A small masked image model, trained from scratch: encoder layers 12, adamw at rate 0.0025.
Rows from block 4 of the encoder of a small masked image model, named by matrix and row number. Rows with one number belong to one neuron. Each number is 128 + 32 x the weight over its row's rms, rounded and kept within 0 to 255. All counts start at 0.
After each neuron's rows are labels from the 100 images, of 14976, where the neuron reaches its highest value: "place" is the part of the image that holds the peak. Only what is clearly more common there than usual is listed. The data: photos of arthropod specimens (BIOSCAN-5M).
# fc1: MLP up (encoder.blocks.4.mlp.fc1.weight, 256x128), inputs 0-127
# fc2: MLP down (encoder.blocks.4.mlp.fc2.weight, 128x256, transposed), outputs 0-127

fc1.133 [146 168 136 103 139 174 124 161 113 181 177 153 154 115 142 113 125 134 163 164 100 103 105 133 117  79 145 167 120 143 107 106  97 166  91  90 111 171  71 111 110 183 105 175  51 185 187 149 158 127  86 104 121 111 162 148 141 148  82  95 116 157 135 104 127 157  37 102 122 137  94 143 123 106 159  95 136 117 151 164 127 107 136 126 210 166 153 148 145 137 159 104 125  70 151  89 103 126 170 130 176 116 109  79 170 130 101  67  78 182 148 159 101 102 159 135 136 175  84 117 129  91  96 161 121  92  83 130]
fc2.133 [136 199  67 142 153  94 148 125  62 138 158 166 122 136 121 111 137 189 102 127 158 144 118 152  39 177 122 114 121 134  76 137 164 120 102 115 140 147 126  80 126 167 144 159 192 169 150  90 119 155  85 112 146 177  98  84 128 151  83  88 144 169  98 109 113 100 128 108 135 130 102 146 212 140 117  92 148 132 116 124  90 165 143 146 144 185  79 114 160 141 175 153 154 142  71 128  63 131  77  91 154 139 161 154 132 167 164 104 161 132 103 113 126 143 122 195 147 141  62  91  89 125 147 116 153 173 109 117]
place: centre

fc1.154 [114 128  75  64 106 174  95 133 102  82 171 103 121 189 155 165 116 113 157 105 132 146 135 204  87  94 173 102  97  85  98 107  69 139 146 212 136  89 131 127  91  60 100 135  78 112 144  76 159 109  95 141 102 137 125 121 147 103 146  98 183 118 114 107 127 106  99 117  78 131  95 132 171 111 130 107 120 119 144 156 100 104 101 125 153 174 119  64 144 152 146  98 137 177  89 128 140  98 205  52 125 117 139 127 120 123 175 145 133 174 106 126  91 148 110 149 126 171 166 123 168 118 176 116 110  74 163 110]
fc2.154 [ 84 158 184 123 115 112 154 136 147 134 161  83 125 151 165  88 172 151  80  57  71 156 100 150  80 183 156  92 127 134 134 134 104 150 117  72 130 145 110  75 142 127 149 100 133  86 170 123 152 102 142 129  75 112 205 118 132 135  80  51 130  91 118 169 186 153 115 151 130 109 143 148 114 167  95 123 130  92 109 143 138  89 101  87  97 123 117 139  95  67 124 122 142 115  87 143 124 167  97 163 163 125  91  47 136 115  84 132 146 186 123 140 126  74 128 148 133 131  64 128  89  88  73 114 102  84 140  91]
place: centre

fc1.246 [112 110 171 101 134  91 155 177 143 129  98 110  95 105 121  80  89 122 131 114  69 220 149 161 104 185 151 111 115 155  86 133 190 104 129 149 166 151  97 154 167 180 171 173 179  80 118 174 150 154 149 128  91  90  97 121 103 123 123 106 149  94  99 136 124 156 151 109 113 113 204 122 198 133 110 185 163  91 127 163 126 153 117 117 129 144 134 107 125  90 128 104 129 137 149 139 147 113 129 186 169 175 115 147 103 196 170 160 140 114 108 133 103 153  77 110  79 163  80 126  98  56 185 143  98 151 130 130]
fc2.246 [136  99 173  97 111  48 150 131 187 145 152 137 141 128 128  73 113 149 137 140 118  70 185 134 122 126 114 124  53 123  75 122 155  67  91 164 118 138 121 117 166 124 132 132 124 153  95 176 168 177 130 174 118 117 145 151 170 122 194 103  89 101 171 157 116 147 132 150 172  61 123 149 169 135 124 109 118 160 141 108 149 125 146 110 127 121  99 131 146  83 122 158 109  65 117 122 100 130 125 144 153  79 201 144 103 186 189 155 162 120 142  48  88 196 122 103 156 131 138 153 118 101 122 187 141 180 160 137]
place: centre

fc1.187 [144  85 119 104 118 176  96 131 120 159 123 141 107 124 133 117  90 141 129 151 219  96 130 127 116 154  70  89 104  89  51 141  65 138 119 126 106 126 121 128 109  90  98  99 206 165  70 139 151 133 161 116 151  70 148  76 112 148 144 146 124 191 107 126  98 102 135  94  76 104 170 172 137 100 122 155 114 127 129  87 133  99 116  85 143 162  79  82 105  86 100 151 143 103 163 113 121 111 134  82 119 185 179 158 161 141 103 106 194 119 136 115 126 162 106 154 157 162 145 165 186 163 207 104  83 140 114 131]
fc2.187 [128  36  79 117 169 197 108 123 159 105 177 111 111 166  66 135 145 176 139 108  75 159 134 142 124 105 136 106 118 184 123 112 137 148 167 111 111 141 116  87 185  99 142 164 159 106 105 109 124 124  63 119  56 160 125 147 112 112  77 112 145 100 120 126 199 160 114 135  99 136 134 182  91 120  81 195 119 120 138 125 135 120 155 162 127 127 126  95 154 155 138 111 172 120 122 208 176 122 188  90  84 117 148  99 129 168 124  93 115 143 108  90 110 198 155 153 110 150 168  98 164 164 144  80 160 134 140 126]
place: centre

fc1.179 [149 128 100 135 130 122 157 161 128 120 132 108 136 104 132 122 154 134 139 135 138  72 117 121 167  59 142 123 137 159  86 126 143  91 154  67 185 126  82 166 116 135 163 114  81 121 154 144 123 152 115 105 107 191 159 131 135 165 145 141 117 119 113  90 226  28 108 109 101 255  77 130 120 115 159 107 122 156 131 168 160 105 110 125 129 173 114 144 129 107  93 120 135 108  75 164 155 156 153  98 179 127  67 101  99 103 109 142 114 167 135  69 125 113  93 108 178 158  98 120 119 158  69 135 139 124 169 116]
fc2.179 [ 46 110 146 187 113  98 111 126 140 154 153 116 104 161  99 113 127  90 105 169 195 154  53 153 137 189 176 132 180 161 164 165 148 137 144  76 119  71 140  94 179 123  52  96 150 156 140 114 130 102 127 100 108  91 124  63 143 104 115 125 101 137 147 154  84 125  64  96 115 156 110 109 121 133 134 116 146 136 122 138 170 185  78 159 142 175  80 111 173 128 131 105 161 105 112 140 153 120 127 130 167 159  89 125  90  99 138 148 162 107  83 101 108 130 125  92 165 162 147 105 126 182  85 151 112  57  83 137]
place: middle left

fc1.237 [147 113 131 160 108  93 165 165 178 187 164 112 168 161 118 134  99 165 140 111 118  67  85 148  86 113  67 126 103 127  96 156 109 121  66 157 152 114 167 118 133 146 180 119 132 170 105 167 139 105 108 140 144  79 127  76 102  83 104 113 150 128 144 138 154 157 115 146  66 102 150 116 152 135 158 110 182 150  97 162 115 103 165  98  92 163 122  93 147  98 113 102  85  84 172 173 139 162 157 126 159 124 149 116  89 175 139 171 169  74 119  56  86 192 115 145  44 108 165 144 162 118 159 138 164 147 137  77]
fc2.237 [ 88 188 156 157 133 123 115  98 105 183 140 126 159 169 160 112 184 119 132 146 100 149 105 106  76 147 118 139  88 146 162 112 181  95 138 119  98 179  76 108 134  55 154 132  47  97 106 150  69 159 117 161 141 150 141  89 101  88 120 176 149 169  82 197 101 196 173 123  26 113 137 144 139 112 127 138 174 127 130  84 105 125 112  84  84 145 102 116 163 133  87 133 134  99 130 125 108 123 133 161 127 152 105 143  96 178  60 131 132 116  49 136 132 110 112  87 119 122  95 133 124 152 155 130 154 151 143 125]
place: centre; middle right

fc1.175 [123 128 115 100  63 134  74 172 160 113 109 150 135 153 100 135 148 123 147  91 108 164 112 134 217 165  73 149 181  77 135  72 185 111  98 130 158 136  98 101  95 120 143  82 117  95 153 140 186 149 121 108 149 111 103 164 155 166 129 126 126 135 130 120 111  63 111 111 117 139 101 103 108 126  81 103 101  94 153 116 140 124 146 139  90 137 179 127  91 113 156  76 128 138 141 139 146 152 114 165  75 152  90  77 129 145 106  88 158  94 104 120 145 190 146 140 122  38 162 182  29 109 141 164 106 122 179  97]
fc2.175 [159 123 160 113 149 144 168 130 128 140 160 110 165 152 109  74 114 126 147  64 143 101  49 132 125 114 156 114  80 198 110  84 140  84  91 144 136 114 129 105 147  96 117  83 169  86  54 132 129 123 137 178  90 168 131 111  75 119 154 112 112  54 127 136 116 133 167 104 149 150 188 134  92 125 147  93  88 139 126  56 133 175 128 144 137 213 138 129  72 180  83 101 104 104 156 126 100 172  82 156  78 125 137 151 121 129 102 131  70 147 119 123 149  57 154 123 128  81  99 145 113 178 112 139 105 153 141 100]
place: bottom right

fc1.151 [106 116 112  98 150 175 151 112 175 152 129 144 162 139 133 113  75  91 153  70 143 122 111 128 147  66 169  72 161  88 130 133 111 134 149 133 106  66 127  98 165 129 191 112 105 115 120 122 149 105 113  64  89  86 152 155 140  90 133 148  78 161 108  99 169  79 102 140 168 129 112 145 108 106 157 125 165 114 102 133 120 199 141  90 198 177 125 121  91 117 135 141  94 121 104 105 131 195 153 113 123 153 123 133  94 181 172 131  97 107  81  98  65 162 107 128  94 182 114 144 211 110 159 155 140  86  59 145]
fc2.151 [141 177 110  93 134  74 141 163 146 136  97  68 120 104 153  47 116 164 110  83 166 128 114 125  75 138 143  79 127 113 153 120 142 130 130 144 130 134 125 205 118 128 127 170 133 111 121 130 113 128 124  52 108 120 140  98 117 138 118  22 155  98 148 175 105 147 123 119 186 110 101 133 187 183 187 144 108 133 135  78 101 195 127 100  88 141 147 123  91 112 124 116 106 123 145 103 150 133 102 186 151 116 102 179 133 126 125 154 120 135 149 148 126 146  74 157 125  81 102  65 115  62 204 189 156 129 117 122]
place: centre

fc1.135 [ 62 104 136 165  76 153  57 153 128 116 124 160 141 160 118 158  78 151 118 151 122 142 160 136 134 113 154 154 152 188 113  80 108 104 203  57 150 111 142 154 156 130 184 163 117 121  99 116 126 105 149 152 143  91 136 163 106 114  87 126 168 160  70 105 147 101 121 152  87 154 134 114 136 102 159  68 144 109 157 139 109 106 102  79  97 155 126 122 130  83 109 116 135 147 112 106 149 151 160 167 123 116 236 159 149 168 150 166  82 185  87 111 170  88  96 153 142 131  83 142  76 140 174 163 160  98 171 114]
fc2.135 [113 127  91 135 154 165 118 191 141 110 119  56 173 102 135 128 139 137  97 197  99 236 136 137 130  83 128 126 117 128 138 139 159 158  99 107 171  99  84 168  52 103 107 152 142 103 124 129 118 134 124  37 137 136 179 173 117 120 127  69 112 179 145 151  82 106 146 113  98 134  90 112 170 123  70 151 161 112 156 101 172 125 132 111  93  86  90 132 143 187 144 122 149 152 174 155 136  53  83  62 123 117 146 130 112 168 117 134 148  96 116 146 107 114 172 168 150 149 143 110 109 155 162 108 151 128  88 125]
place: middle left; middle right

fc1.120 [ 86 150  76 113 128 139  83 155 148 133 155 168 145 142  89 166 125  80 134 152 102 116 155 127 136 161 161 105 185 171  76 138 152 134 115 157 122 103 166  61 158  70 126 114 123 185 139  92 110 124 166 170 119 135  87 116 122 140 142 163 123 117 159 143 151 124 117 141 151 108  91 120 103  97 134  22 156  88 112 118  77 158 158  76 134 180 117 153  74 124  82 101 149 161 124 138 153 212 131 163 175 118 169 146 171 115 126 150 190 103  84 115 141  64 175 145 115 100 170 143  93 114 182 158 136  97 133 156]
fc2.120 [ 93 116  89 142  97  52 143 156  84 168  61 158  85 126 145 145 147  51 118  80 201 121 103 130 129  99 149 129 113 142 153 113 125  89 129 129 103 111 167 110 171 142 178 119 100 127 131 124  53 156 130 144 144 129 178 119 129  93 116 136 160  89  73 194 164  98 109  94 137 108 131 140 112 137 131 128 107 147 103 116  73 194 132  75 115 159 116 143 102 174  61 131 128  85 152  79 124  90 138 113 169  93 159 165 156 147 125 125 145 127 112 115  84 176 123 111 101 135  55 158  95 122 205 140 149  93 105  95]
place: bottom right

fc1.192 [130 150 110  80  61 158 106 116 151 141 137  82 150 144 145 159 119 170 124 161 118 180  96 137 154  80 109 176  87 144  94 120 124 148 117 158 134 102  84  97 141 120 126 123 140 120 181  51 110 147 194 152 189 121 125 143 109 161 176  64  67 138 117 135 141 106 139 116 161 174  66 121 111  99 122 167 135 143 137 126  82 150 182 113 172 151 193  94  92  66 125 132 153 141 152 101 120 140  64 148 124 132 181  81 184 162 134 178 163 174  96 142 127 113 123 168 151 107 106 102  63 180 142 146 117 156 138 145]
fc2.192 [128  80 152 175 119 138 105 195 155 147 112 157 141 192 169 134  89 100 184 200 164 149 142 148 186 180 141 134 130 165 102 157 154 148 112  58 115  83 131 154  90  46  62 122 117  50 125 133 110 112  94 119 130  91 167 130  91 113 146 155 134 100  98 128 156  93 143 162 135 134 180 112  50 122  96 132 107 110 145 166 166  88 110 141 117 117 151 124 147 138 129 172 133 156 160 135 166  79 107  77 125 167 147  94 118 166 134 138 151 120 118 119 101 114 131 121  61 156  46  89 106 141 138 102 111 116 117 121]
place: middle right; middle left

fc1.206 [147  91 179  98  70  95 124  83  48 126 127 187 100 127 101 103 131 171 155 148 106 132 111 126  69 101 126 160  93 154  91 115 100 127 198 130 133 119  99 153 117 169 129 205 135 113 172 164 196 148 107 137  85  42  99 169 105  95 164 141  98 112 125  88 101 116 156 159 147  91 102 121 101 161 193 131 119 165 113 133 115 100 124 125 167 138 132 138 147 115 138  85 208  95 114  99 144 120 171 169 169  83  95 110  88  85  98  92 104 144  75 148 128  98 144 130 146 183 127 142 156 145 166 125 138 133 107 142]
fc2.206 [124 176 155 104 117 157 138 191 170 137 105  61 106 200 130  82 143 103 149 165 167 120 109 103 134 129 122 138 165 153 106 130 145 150 151 171 152  94 194 113  92 100 184  64 111 121 124 130 102 140 131 128 154 145  97 178 114  89 136 163 152 135 159  79 109  27  77  95 113 184 179 160  81 138 110 100 111 137 148 139 135 173 139 111 130 187 134 123 138 191 116 119  63 126 148 103 147 118 124 164  87 137  97 152 147 148 110 120 146 122 152 140 171 115  92  90  78  56 133  82 159 110 100 152 177 130 112 140]
place: top centre

fc1.148 [131  74  99 145  85 137 127 158 107 169 183 156 207 144  98 151  90 170 169  88 105 132 116 149 125 101 150 156 135 174  60 126 139 133  63 121 140 155  98  99 132 124 101 185 143 175 144 122 128  94 100  92 174 146 159  99 150 128 145 156 162  85 154 123 138 141 125 137  73 174  96 140 166 103 108  77 107 116 141 118 105 143 129 188 161 122 190 145 116 161  80 112 123 157 122 131 126  85 161  95 160 130 141 143 128 190 130 105 127  86 155 127 120  48 141 212 152 186 202 137 110 111 157 105 116 175 114 151]
fc2.148 [120 134 177 178 142 124 126 127 102 109 136 163 151 168 159 124 164  85  99  86  93 122 115 150 128 104 145 103  91 110 166 159 145 173 165 137 144 118 117 138 129  64 102 150  98  90 143 125  63 141 149 162 168  86 101  71 143 124  99 111 153 127 152 173 148 101 132 115 106 129 148 135 142 130 151 118 187 145 124 114 127 118 124 161 130   0  76 124 145 177 157 139 113 112 106 150 117 116 119 123 115 114  88 150 130 141 115 109 119 118 129  96 114 178 120  41 133  96 163 162 107 189 115 148 132  88 130 111]
place: centre

fc1.33 [140 156 119 183 120 122 144  74  93 170 123 214 117 120 151 154 139 146 119 106 152 168 177  93 166 105  63 108  78 166 106 138 156 112 155  95  78 124  91 133 140 193 114  93 175 118 126 149 177 133 181 102 183 160 118  87 139  96  85  86 129  82  83 116 168 128 123 115  96 162 129 160  94 139 128  93 113 126  89 161  40 102  82 112 126 159 141 122 155 105 154 113 202 135 110 151 125 203 145 164 170 133 107 113  95 161 114 136 102 140 121 159 118 152 190  87 121  89 140 149 115 120 161 163 102 121 172 142]
fc2.33 [135 160 156 134 101  94 114  91 138 122 182  98  75  99 175 127 109 157 129  67 140 114 121 132 128 168 188 142 132 130 166 142 100  76 123 106 119 171 148 144 170 183 164 166 108 136  52 125 149 144 152  85 191  73 190 109 116 147 100 164  64 147 168 153 103  97 138 104 114 170 160 137 128  78 164 121 125 132 112 124 141 118 139 210 186 118 109  95 183  84 141 154  94 138 142 100 100  86 119 127 191 129 103 114  76 146 125  77  84  73 132 169 107 100 114 140 116 124 150 128 181  95 101 137 119 145 133  73]
place: bottom centre

fc1.13 [136 150 104 107  68 170 122  99 113 133 133 120 130 118 113 144  93 161  87 143 156 177 132 106 164 116 161 116 146 106 105 142 142 164 124 117 153 125 111  70 151 156 126 177  81 106 130 128 178 125 154  68 250 143 157 109 112 125  50 170  87  96  89  57 112 156  97  74 114 142  93 105  60 111 115 143 152 151 136  92  78 115 144 142 172 119 200 143 150 104 106  44  70 143 119  99 170 137 135  97 148 135 132 130 162 157 129 134 128 140 129 148  82 102 110 122 139 136 143  37 144 122 120 131 124 127 134 159]
fc2.13 [124 119 177 181 161  93 145 150 197 189  69  88  97 181 164 109 104 133 115 117 119 186 130 148  97 197 143 107 119 194 136  95 116 104 111 124 108 127 120 100 102 135 126 162 148  98 114 142  66 163 107  75 141 148 109 130 112 123 129 123 152  96 188 122 119  74 199 135 161 146 123 120  73 155  69 147 156 127 159 183  75 169  93 162  90 161 110 154 154 109 118 125 141 111 137 108 161  86 121  69 129 113 103 105  93 162 172 100 161 106  89  99 160 146 175 156 136  88 123 153 154 155 154 127 183 182 101 128]
place: middle left

fc1.204 [128 157 134 102  58 199 107 104 126 137 135 112 138 155 109 212 184 196 117 194  91 129 148 133 127 143 144 173 121  79 129 147 165 121 221 165 153 148  95 184 190  78 129 153  67 124 140 114 129  95 148 171 181 137 132 130 110 178 205 158 129 135  77 109 148  83 132 146  66 149 146 100  94 124 153 143 111  89 146 130  56 136 151 126 115 159 143 149 153 122 115 115 126 145 102  90 120 137 121  98 144 114 165  81 127 152 151 130 181 116 106 147  84 133 130 146 150 107 146 114  85 124  93  83 144  92 130 127]
fc2.204 [134 153 136 152 117  88 131  95 151  82 129 116 142 106 121 127 158 155 151 158  83 211 132 153  79 158 119 135 229 160 203 146 134 146 142 105 111 139 110 188 101 147 100  91  98  74 107 149 141 158 108 146 175  73 150 122 137 112  62 170  71 155 158 122 118 149 132 132  95 112 151  99 105  96 115 153  84 112 154 135  92 133 159 158 131 100 159 127 178  96  96 114 153 159 152 141 192  64 107 102 193 154 169 107 131 181 161 137 152  94 120 147 123 116 119 138 145  72  93 111  70 164 102  82 107 162 120 150]
place: top right

fc1.38 [152  95 112 136 103  92 113 148 156 109 158 142 123 149 168 154 135 151 160 112 125 109 164  87 176  72 100 108  77 114  75 164 118  99 142 137 145 127 133 152 104 122  76 118 175 100  94 173 156 111 128  86 121 136 127 124 145 142 136 103 177 106  82  95 121 148 151  60  75 164 130 106 167 131 121 152  15 135 117 116 143 126 143 186 103 173  79 154 171  98 164 111 157 174 143  71  92 132  85 137 122 129 180  77 135 107 115 163 137  97 128 140  96 131 147  71 144 110 119 158  40 136 119 172 104  59 160  97]
fc2.38 [177 136 142  86  66 180 130  86 159 129  95 177  36  96 127 161 153  86 141  60 113 102  31 107 175 118 117  93 119 133 145 161 109 134 144 171 130 137 145 151 115 142 130 145 239 110 130 127 135 150 131  86 137 124  91 111 115 198 113 147 165 110 111 153 148 140 140  78 137 135 123 128  87 164 128 155 123 117 140 146 121 152 106 162 132 108 133 142 147 118  72 108 133 115 143 102 132 206 200  92 167 133  93 146  96 166 134  93  63  87 117  87 143 128  92 115 102 166 119 132  87 109 151 155 133 130 106 156]
place: bottom centre

fc1.241 [140 168  99 177  85 190 118 142  51 126 183 110 163 150 155  92 114 157 171  52 144 155 136 148 132  91 104 154 152 158  97 202  86 111 188  93 129 133 156 142  87 117 133 131 148  99 135 107  94  83 180 112  82 152 136 120 119 121 174 105 180  91 184  74 154 103 128 156 178  97 131 103 128 157  98 117 131 118 131  82 146 118 116 106 122 166 127 188  79 129 104  70 136 136  70 135 125  89  70 187 116 119 128  96  92 150 111 136 120 148 149 157  97 132 141  92 133 105  71 134 138 107 154 152 103 151  72 159]
fc2.241 [ 86 176 173 134 158  93 145 118 168 126 114 132 153 118 137 179 117  98 170  98 105  98 103 136 100 152  88  96 132 117 107 155 114 115 154  93 136 148  99 132 146  48 117 212  95 112  96 122 151 164 121 150  92  83 181 129 114 122 133 108  99 137 102 121  50 114 132  82  98  47 187 134 188 127 197 133  83 132 131 128 119 140 156 156 125 155 106 141 107 112 105 168 142 154 110 168 165 118 153 131  71 141  93 158 157 154 138 198 113 171 129 148  68 109 125 178 209  96 106 133 133 104 106 156 133 173 165 134]
place: top right

fc1.2 [139  83  97 129 113 165  87 114  59 108 193 206  84 104 122  87 141 159 146 111 143  70  97 149 125 112  42 126 134 118 149 113 100 109 204 150 164 102 130 129 104 138 114 149 139 130 108 168 130 104 126 125 102  65  92 194 166 129 149 140 150 147 123 132 176 139 110  77 130 139 116  99 158 106 185  91 114  85 114 172  94 142 135 134 101 128 140  84  76  99 176  86 141 109 149 131  65 131 144 101 145 167  77 124  71 144 102 155  97 162 148 123 158 176 140  59  91  97 130 138 136  86 151 132 149 121 165  86]
fc2.2 [ 95 117 125 127 168 135 123  99 110  57 112 153  91  95 123 108 154 155  74 159 150 136  60 108 142 106 135 157 132  75 183 147 123 118 109 170 110 113 201  51 132 168 144 134 182  60  99 148  94 124 177 112 170 126 157 127 223 123 153 139 156  73 127 165 160 126 126 118 111 138 146 130 129 143 111 172 164 120 100 126 122 150 100 140 140   9 114 120 100  80 144 153 131 133  87 156 135 114 101 119 115 133 143 140 188 143 131 102 140 175 139 147 168 143 134 128 142 114 146  55  75 120 126  78 142 152 117  95]
place: bottom centre

fc1.123 [141 101  48  97 138 113 135 126 123 157 121 129 186 122  95 106 133 167 130  98 176 132 116 130 114 181  99 100 107 107  96 107 177 135 165 135  82 131 130  70 150  92 197  97 129 128 125 149 130 140 112 146 105 165  75 177 108 126 152  93  53 140  99 102 141 106 104 164 137 148 149 117 204 142 150  77 126  82 126 138  57 150  70 130 127 154 123  94 140 137 150 136  61 147  94 131 102 178  93 124 107 124 126 119 165 145 138 146 165 139 137  78  45 212 123  92  78 148 169 171 138 130 132 105 102  99 101 172]
fc2.123 [156 198 120 111  50  66 131 153 128 143 144  96  71 137 143 156 175  90 159 146 209 156  93 143  78 128 183 128  54 108 116  93 104 124 129 155 120 117 106 171 157  71  86 152 131  76  83 139 129 113 127 152 115 111 161 142 126 128 168 174 159 111  54 126  74 106 169 122 174  98 107 120 128 150 128 121 135 151 101 103  97 191 132  66 100 124  91 116 125 122 145 133 148 112 120 135 139 167  99 160 104 161  85 107 167 119 119 160 113  86 137 170 117 139 168 189 125 124 186 116  62 132 116 176 144 139 109 118]
place: top centre

fc1.94 [125 107 102 134 108 111  95  90 124 160 103  92  97 119  69 123 116 121  82 132 123 109  82  96 170  89  75  99 153 130  97 147 165 165 114 181 111 105 121 158 164 126 134 159 107 154  91 170 149 152  97 103  93  95 154 129 108 191 111 148 115 133 100 113  93 156 141  83 150 136 144 121 124 103 196 127 169 134 155 164 109 134 111 160 110 151  98 115 153  63  72  90 114 138 114  94 102 191 197 169 106  93 186 144 161 160  42 156  93 196  96 129  89 110  68 122 101 174 111 140 167 110 176 133 104 108 170 109]
fc2.94 [115 113 129 206  73 208 127 145 161 129 103 154 177 160 167 164 162 140 140 113 119 201 117 135 145 150  84 132 113  81 144  85 116 144 137  84 116 150 150 116 115 151 163 109 116  81 153  58 110 120 129 130 110  93 143  81 128 152 145 127 132 102  44 147  98  67 120  54 121 167 197 125 139 142 123  87 127 129 125 105  86 102 120 135 144 154 116 128 165 133 131 126 133  85 111 128  89  78 170  68  77 162 106 183  98 126 145 116 176 168 174  92 118  94 156 128 126 101  92 135 146 124 193  86 113 172 130 150]
place: top left

fc1.89 [ 90 185 133  88 119 160 124  81  93 146 129 169 123 143 112 191 145 156 162 156 110 143 155 110 156  90 159 123 118 128 130 107  68 128 124 180 158 149 143 172 143 130  62 131  84 145 133 107 118  37 160 136 178 101 142  69 107 149 121 161 174  76 110  93 168 134 169 133 203 112 105  54  93 124 135 147  49 153  96 118 134 166  89 143 115 169 115 139  97 106  88 111 125 167 151 169 102 106 132 113  91 103 114 115 130 137 176 116 156 150 128 168 131 165 125 151  71 168 115 154 100  68  79 165 111 150 128 152]
fc2.89 [ 78 148 146 160 166 117 115 118 150 143 186  95 148 119 192 158  64  64 154 129 139 137 112 174 170 127 142 114 167 106 157 143  58 104 213 106 156 100 160 145 124 137 141 131 122 103 141 120 146 123 140 137  81  99 113 113 148 125  67 172 130 144 172 124 109 118 133 127 146  78 173 129 111 147  63 106  95  99 151 118  65  87 164 209 153 114 121 110 182 113 118 114 213 114 123 125  95 122 105 121 128 163 138 104 124 195 113 148 171 113 139 133 136 141  95  80 158  63 143 157 126 151  94 147  59 146  86 136]
place: bottom right

fc1.65 [154 126 104 105 148  90  65 131 141 139 153  93 169 193 113 142 117 174 134 144 174 162 178 112 130  86 131 184 111  86 118 115  87  84 138 160 173 171 139 113 113 123  95 117  87 128 124  75 145  99 152 161 168 107  90 101 117 175  97 106  83 146 114 143 140 136 113 101 164 118 114 104 121 127 167 142 157 133 108 158  92 172 173 118 108 162 112  97 136  85 141 104  64 120 134 137 168 141  93 130 171 118 165  59 186 129 137 163 205  75  99 135 180 139 178 102  95 132  60 142  77 112 116  44 131 123 154 116]
fc2.65 [113 137 133 134  60 128 149 165 153 209  99 142 158 193 117  30 114 125 111 123 158 159 171 100 151 101  70 117 162 138 178 119  67 117 115  66 150 149  98 131 113 131 143 124 115 131  83 104 115 158 149 120 131 149 144 144 136 100 109 123 114 115 127 192 153  75 124 117 162 140 177 102 100 132  60  73 156 108 136 162 118 146 117 115 143 138  74 134 123 202 152 140 176 147 160 165 115 128 145  80 123 104 115 154  65 142 156  93 116 170 127 163 125 190 116 156 155 126 145 101 102 220 118 164 114 123 100 116]
place: middle right; middle left

fc1.90 [123  89 118 206 121 158 128 173 109 151 114 136 116  68 134 110 128  91 160 169 186  83 116 126 144  97 129 119  77  57 114 146 144 158  95 157 198  95  93 161 186 119  73 111  80 126 173  81 150  42 149 168 154 188 161 192 121 181 111 129 106 147 151 116 186 113 137  95 123 105 147 121 146 142 183  90 118 149 135 115 116 112 127 166 160 158 167 107 156 108 105 121 119 145 139 139 111 131  62 110 185 121 116 136 141 141 137 117 152 112 102 130 169 149  96 178 136 121 130 121  69 138 138 204 119 126 106  91]
fc2.90 [130 153  44 138 126  98 115  89 143 147 116 111 169  98 118 137 121 136 194 102 120 114 111 141  88 138  87  87  63 134 164 140 113 187 129  89 131 155  89 158  91 131 116 170  75 193 136 115 155 138 148 120  86 154 199 166  78 166 101 108  56 152 102 172 141  77 137 116 115  83 139 120  91 144 121 124 120 120 138  55 133 172 108 139 130 160 116 113 169  68 156 146 132 132 166 111 133  85 109 163  95 156  97 129 102 176 104 171 181  77 118 123 126 168  95  76 113 117 105 167 182 115 139 134  80 167 100 120]
place: bottom right

fc1.221 [156 123 125 136 173 150 143 133 169 194 157 188 137 103  54 170 106 161 112 151 141 111 139 111 152  85 196 102  98 131  90  96 152 117 105 169 128 121 132  71 197 102 130  86 101 185 119  85 167 164 140  83  76 157 146 121 125 146 174 154 130  70  44 137 131 147 115  96  91 150 121 152 123  84 149 117 129 117 121 107  93 122  90 165  96 124 116 145 126 130 148 121 100 126 147 150  85 166 127 124 162 151 143  55 180 136 120 159 197 191 124 110 107  93 129  94 122 135 128 176  96  86 105  83  80 142 136  92]
fc2.221 [ 82 140 127 162 150 137  99 105 144 132  93  99 122 118 184 160 141  96  68  88  68 140 108 109 168 178 141 149 105 135 174 106 134 152 101 119  79 165  97 103 160 138 141 115 111 178 102  75  64 153 136 103 177 110 159 131  85 173 185 185 169 131  98 172  69  95  98 110 142 126 131 139  88  94 140 109  55 186 186 121 115 166 123 119 126 129  70 106 190 169 108 119 168  89 130  96 117  99 154 161  99  69 108 129 117 107 139 148 182 119 114 115 121 113 173 141 184 129 145 163 141 171 156 123  80 111 134 145]
place: top left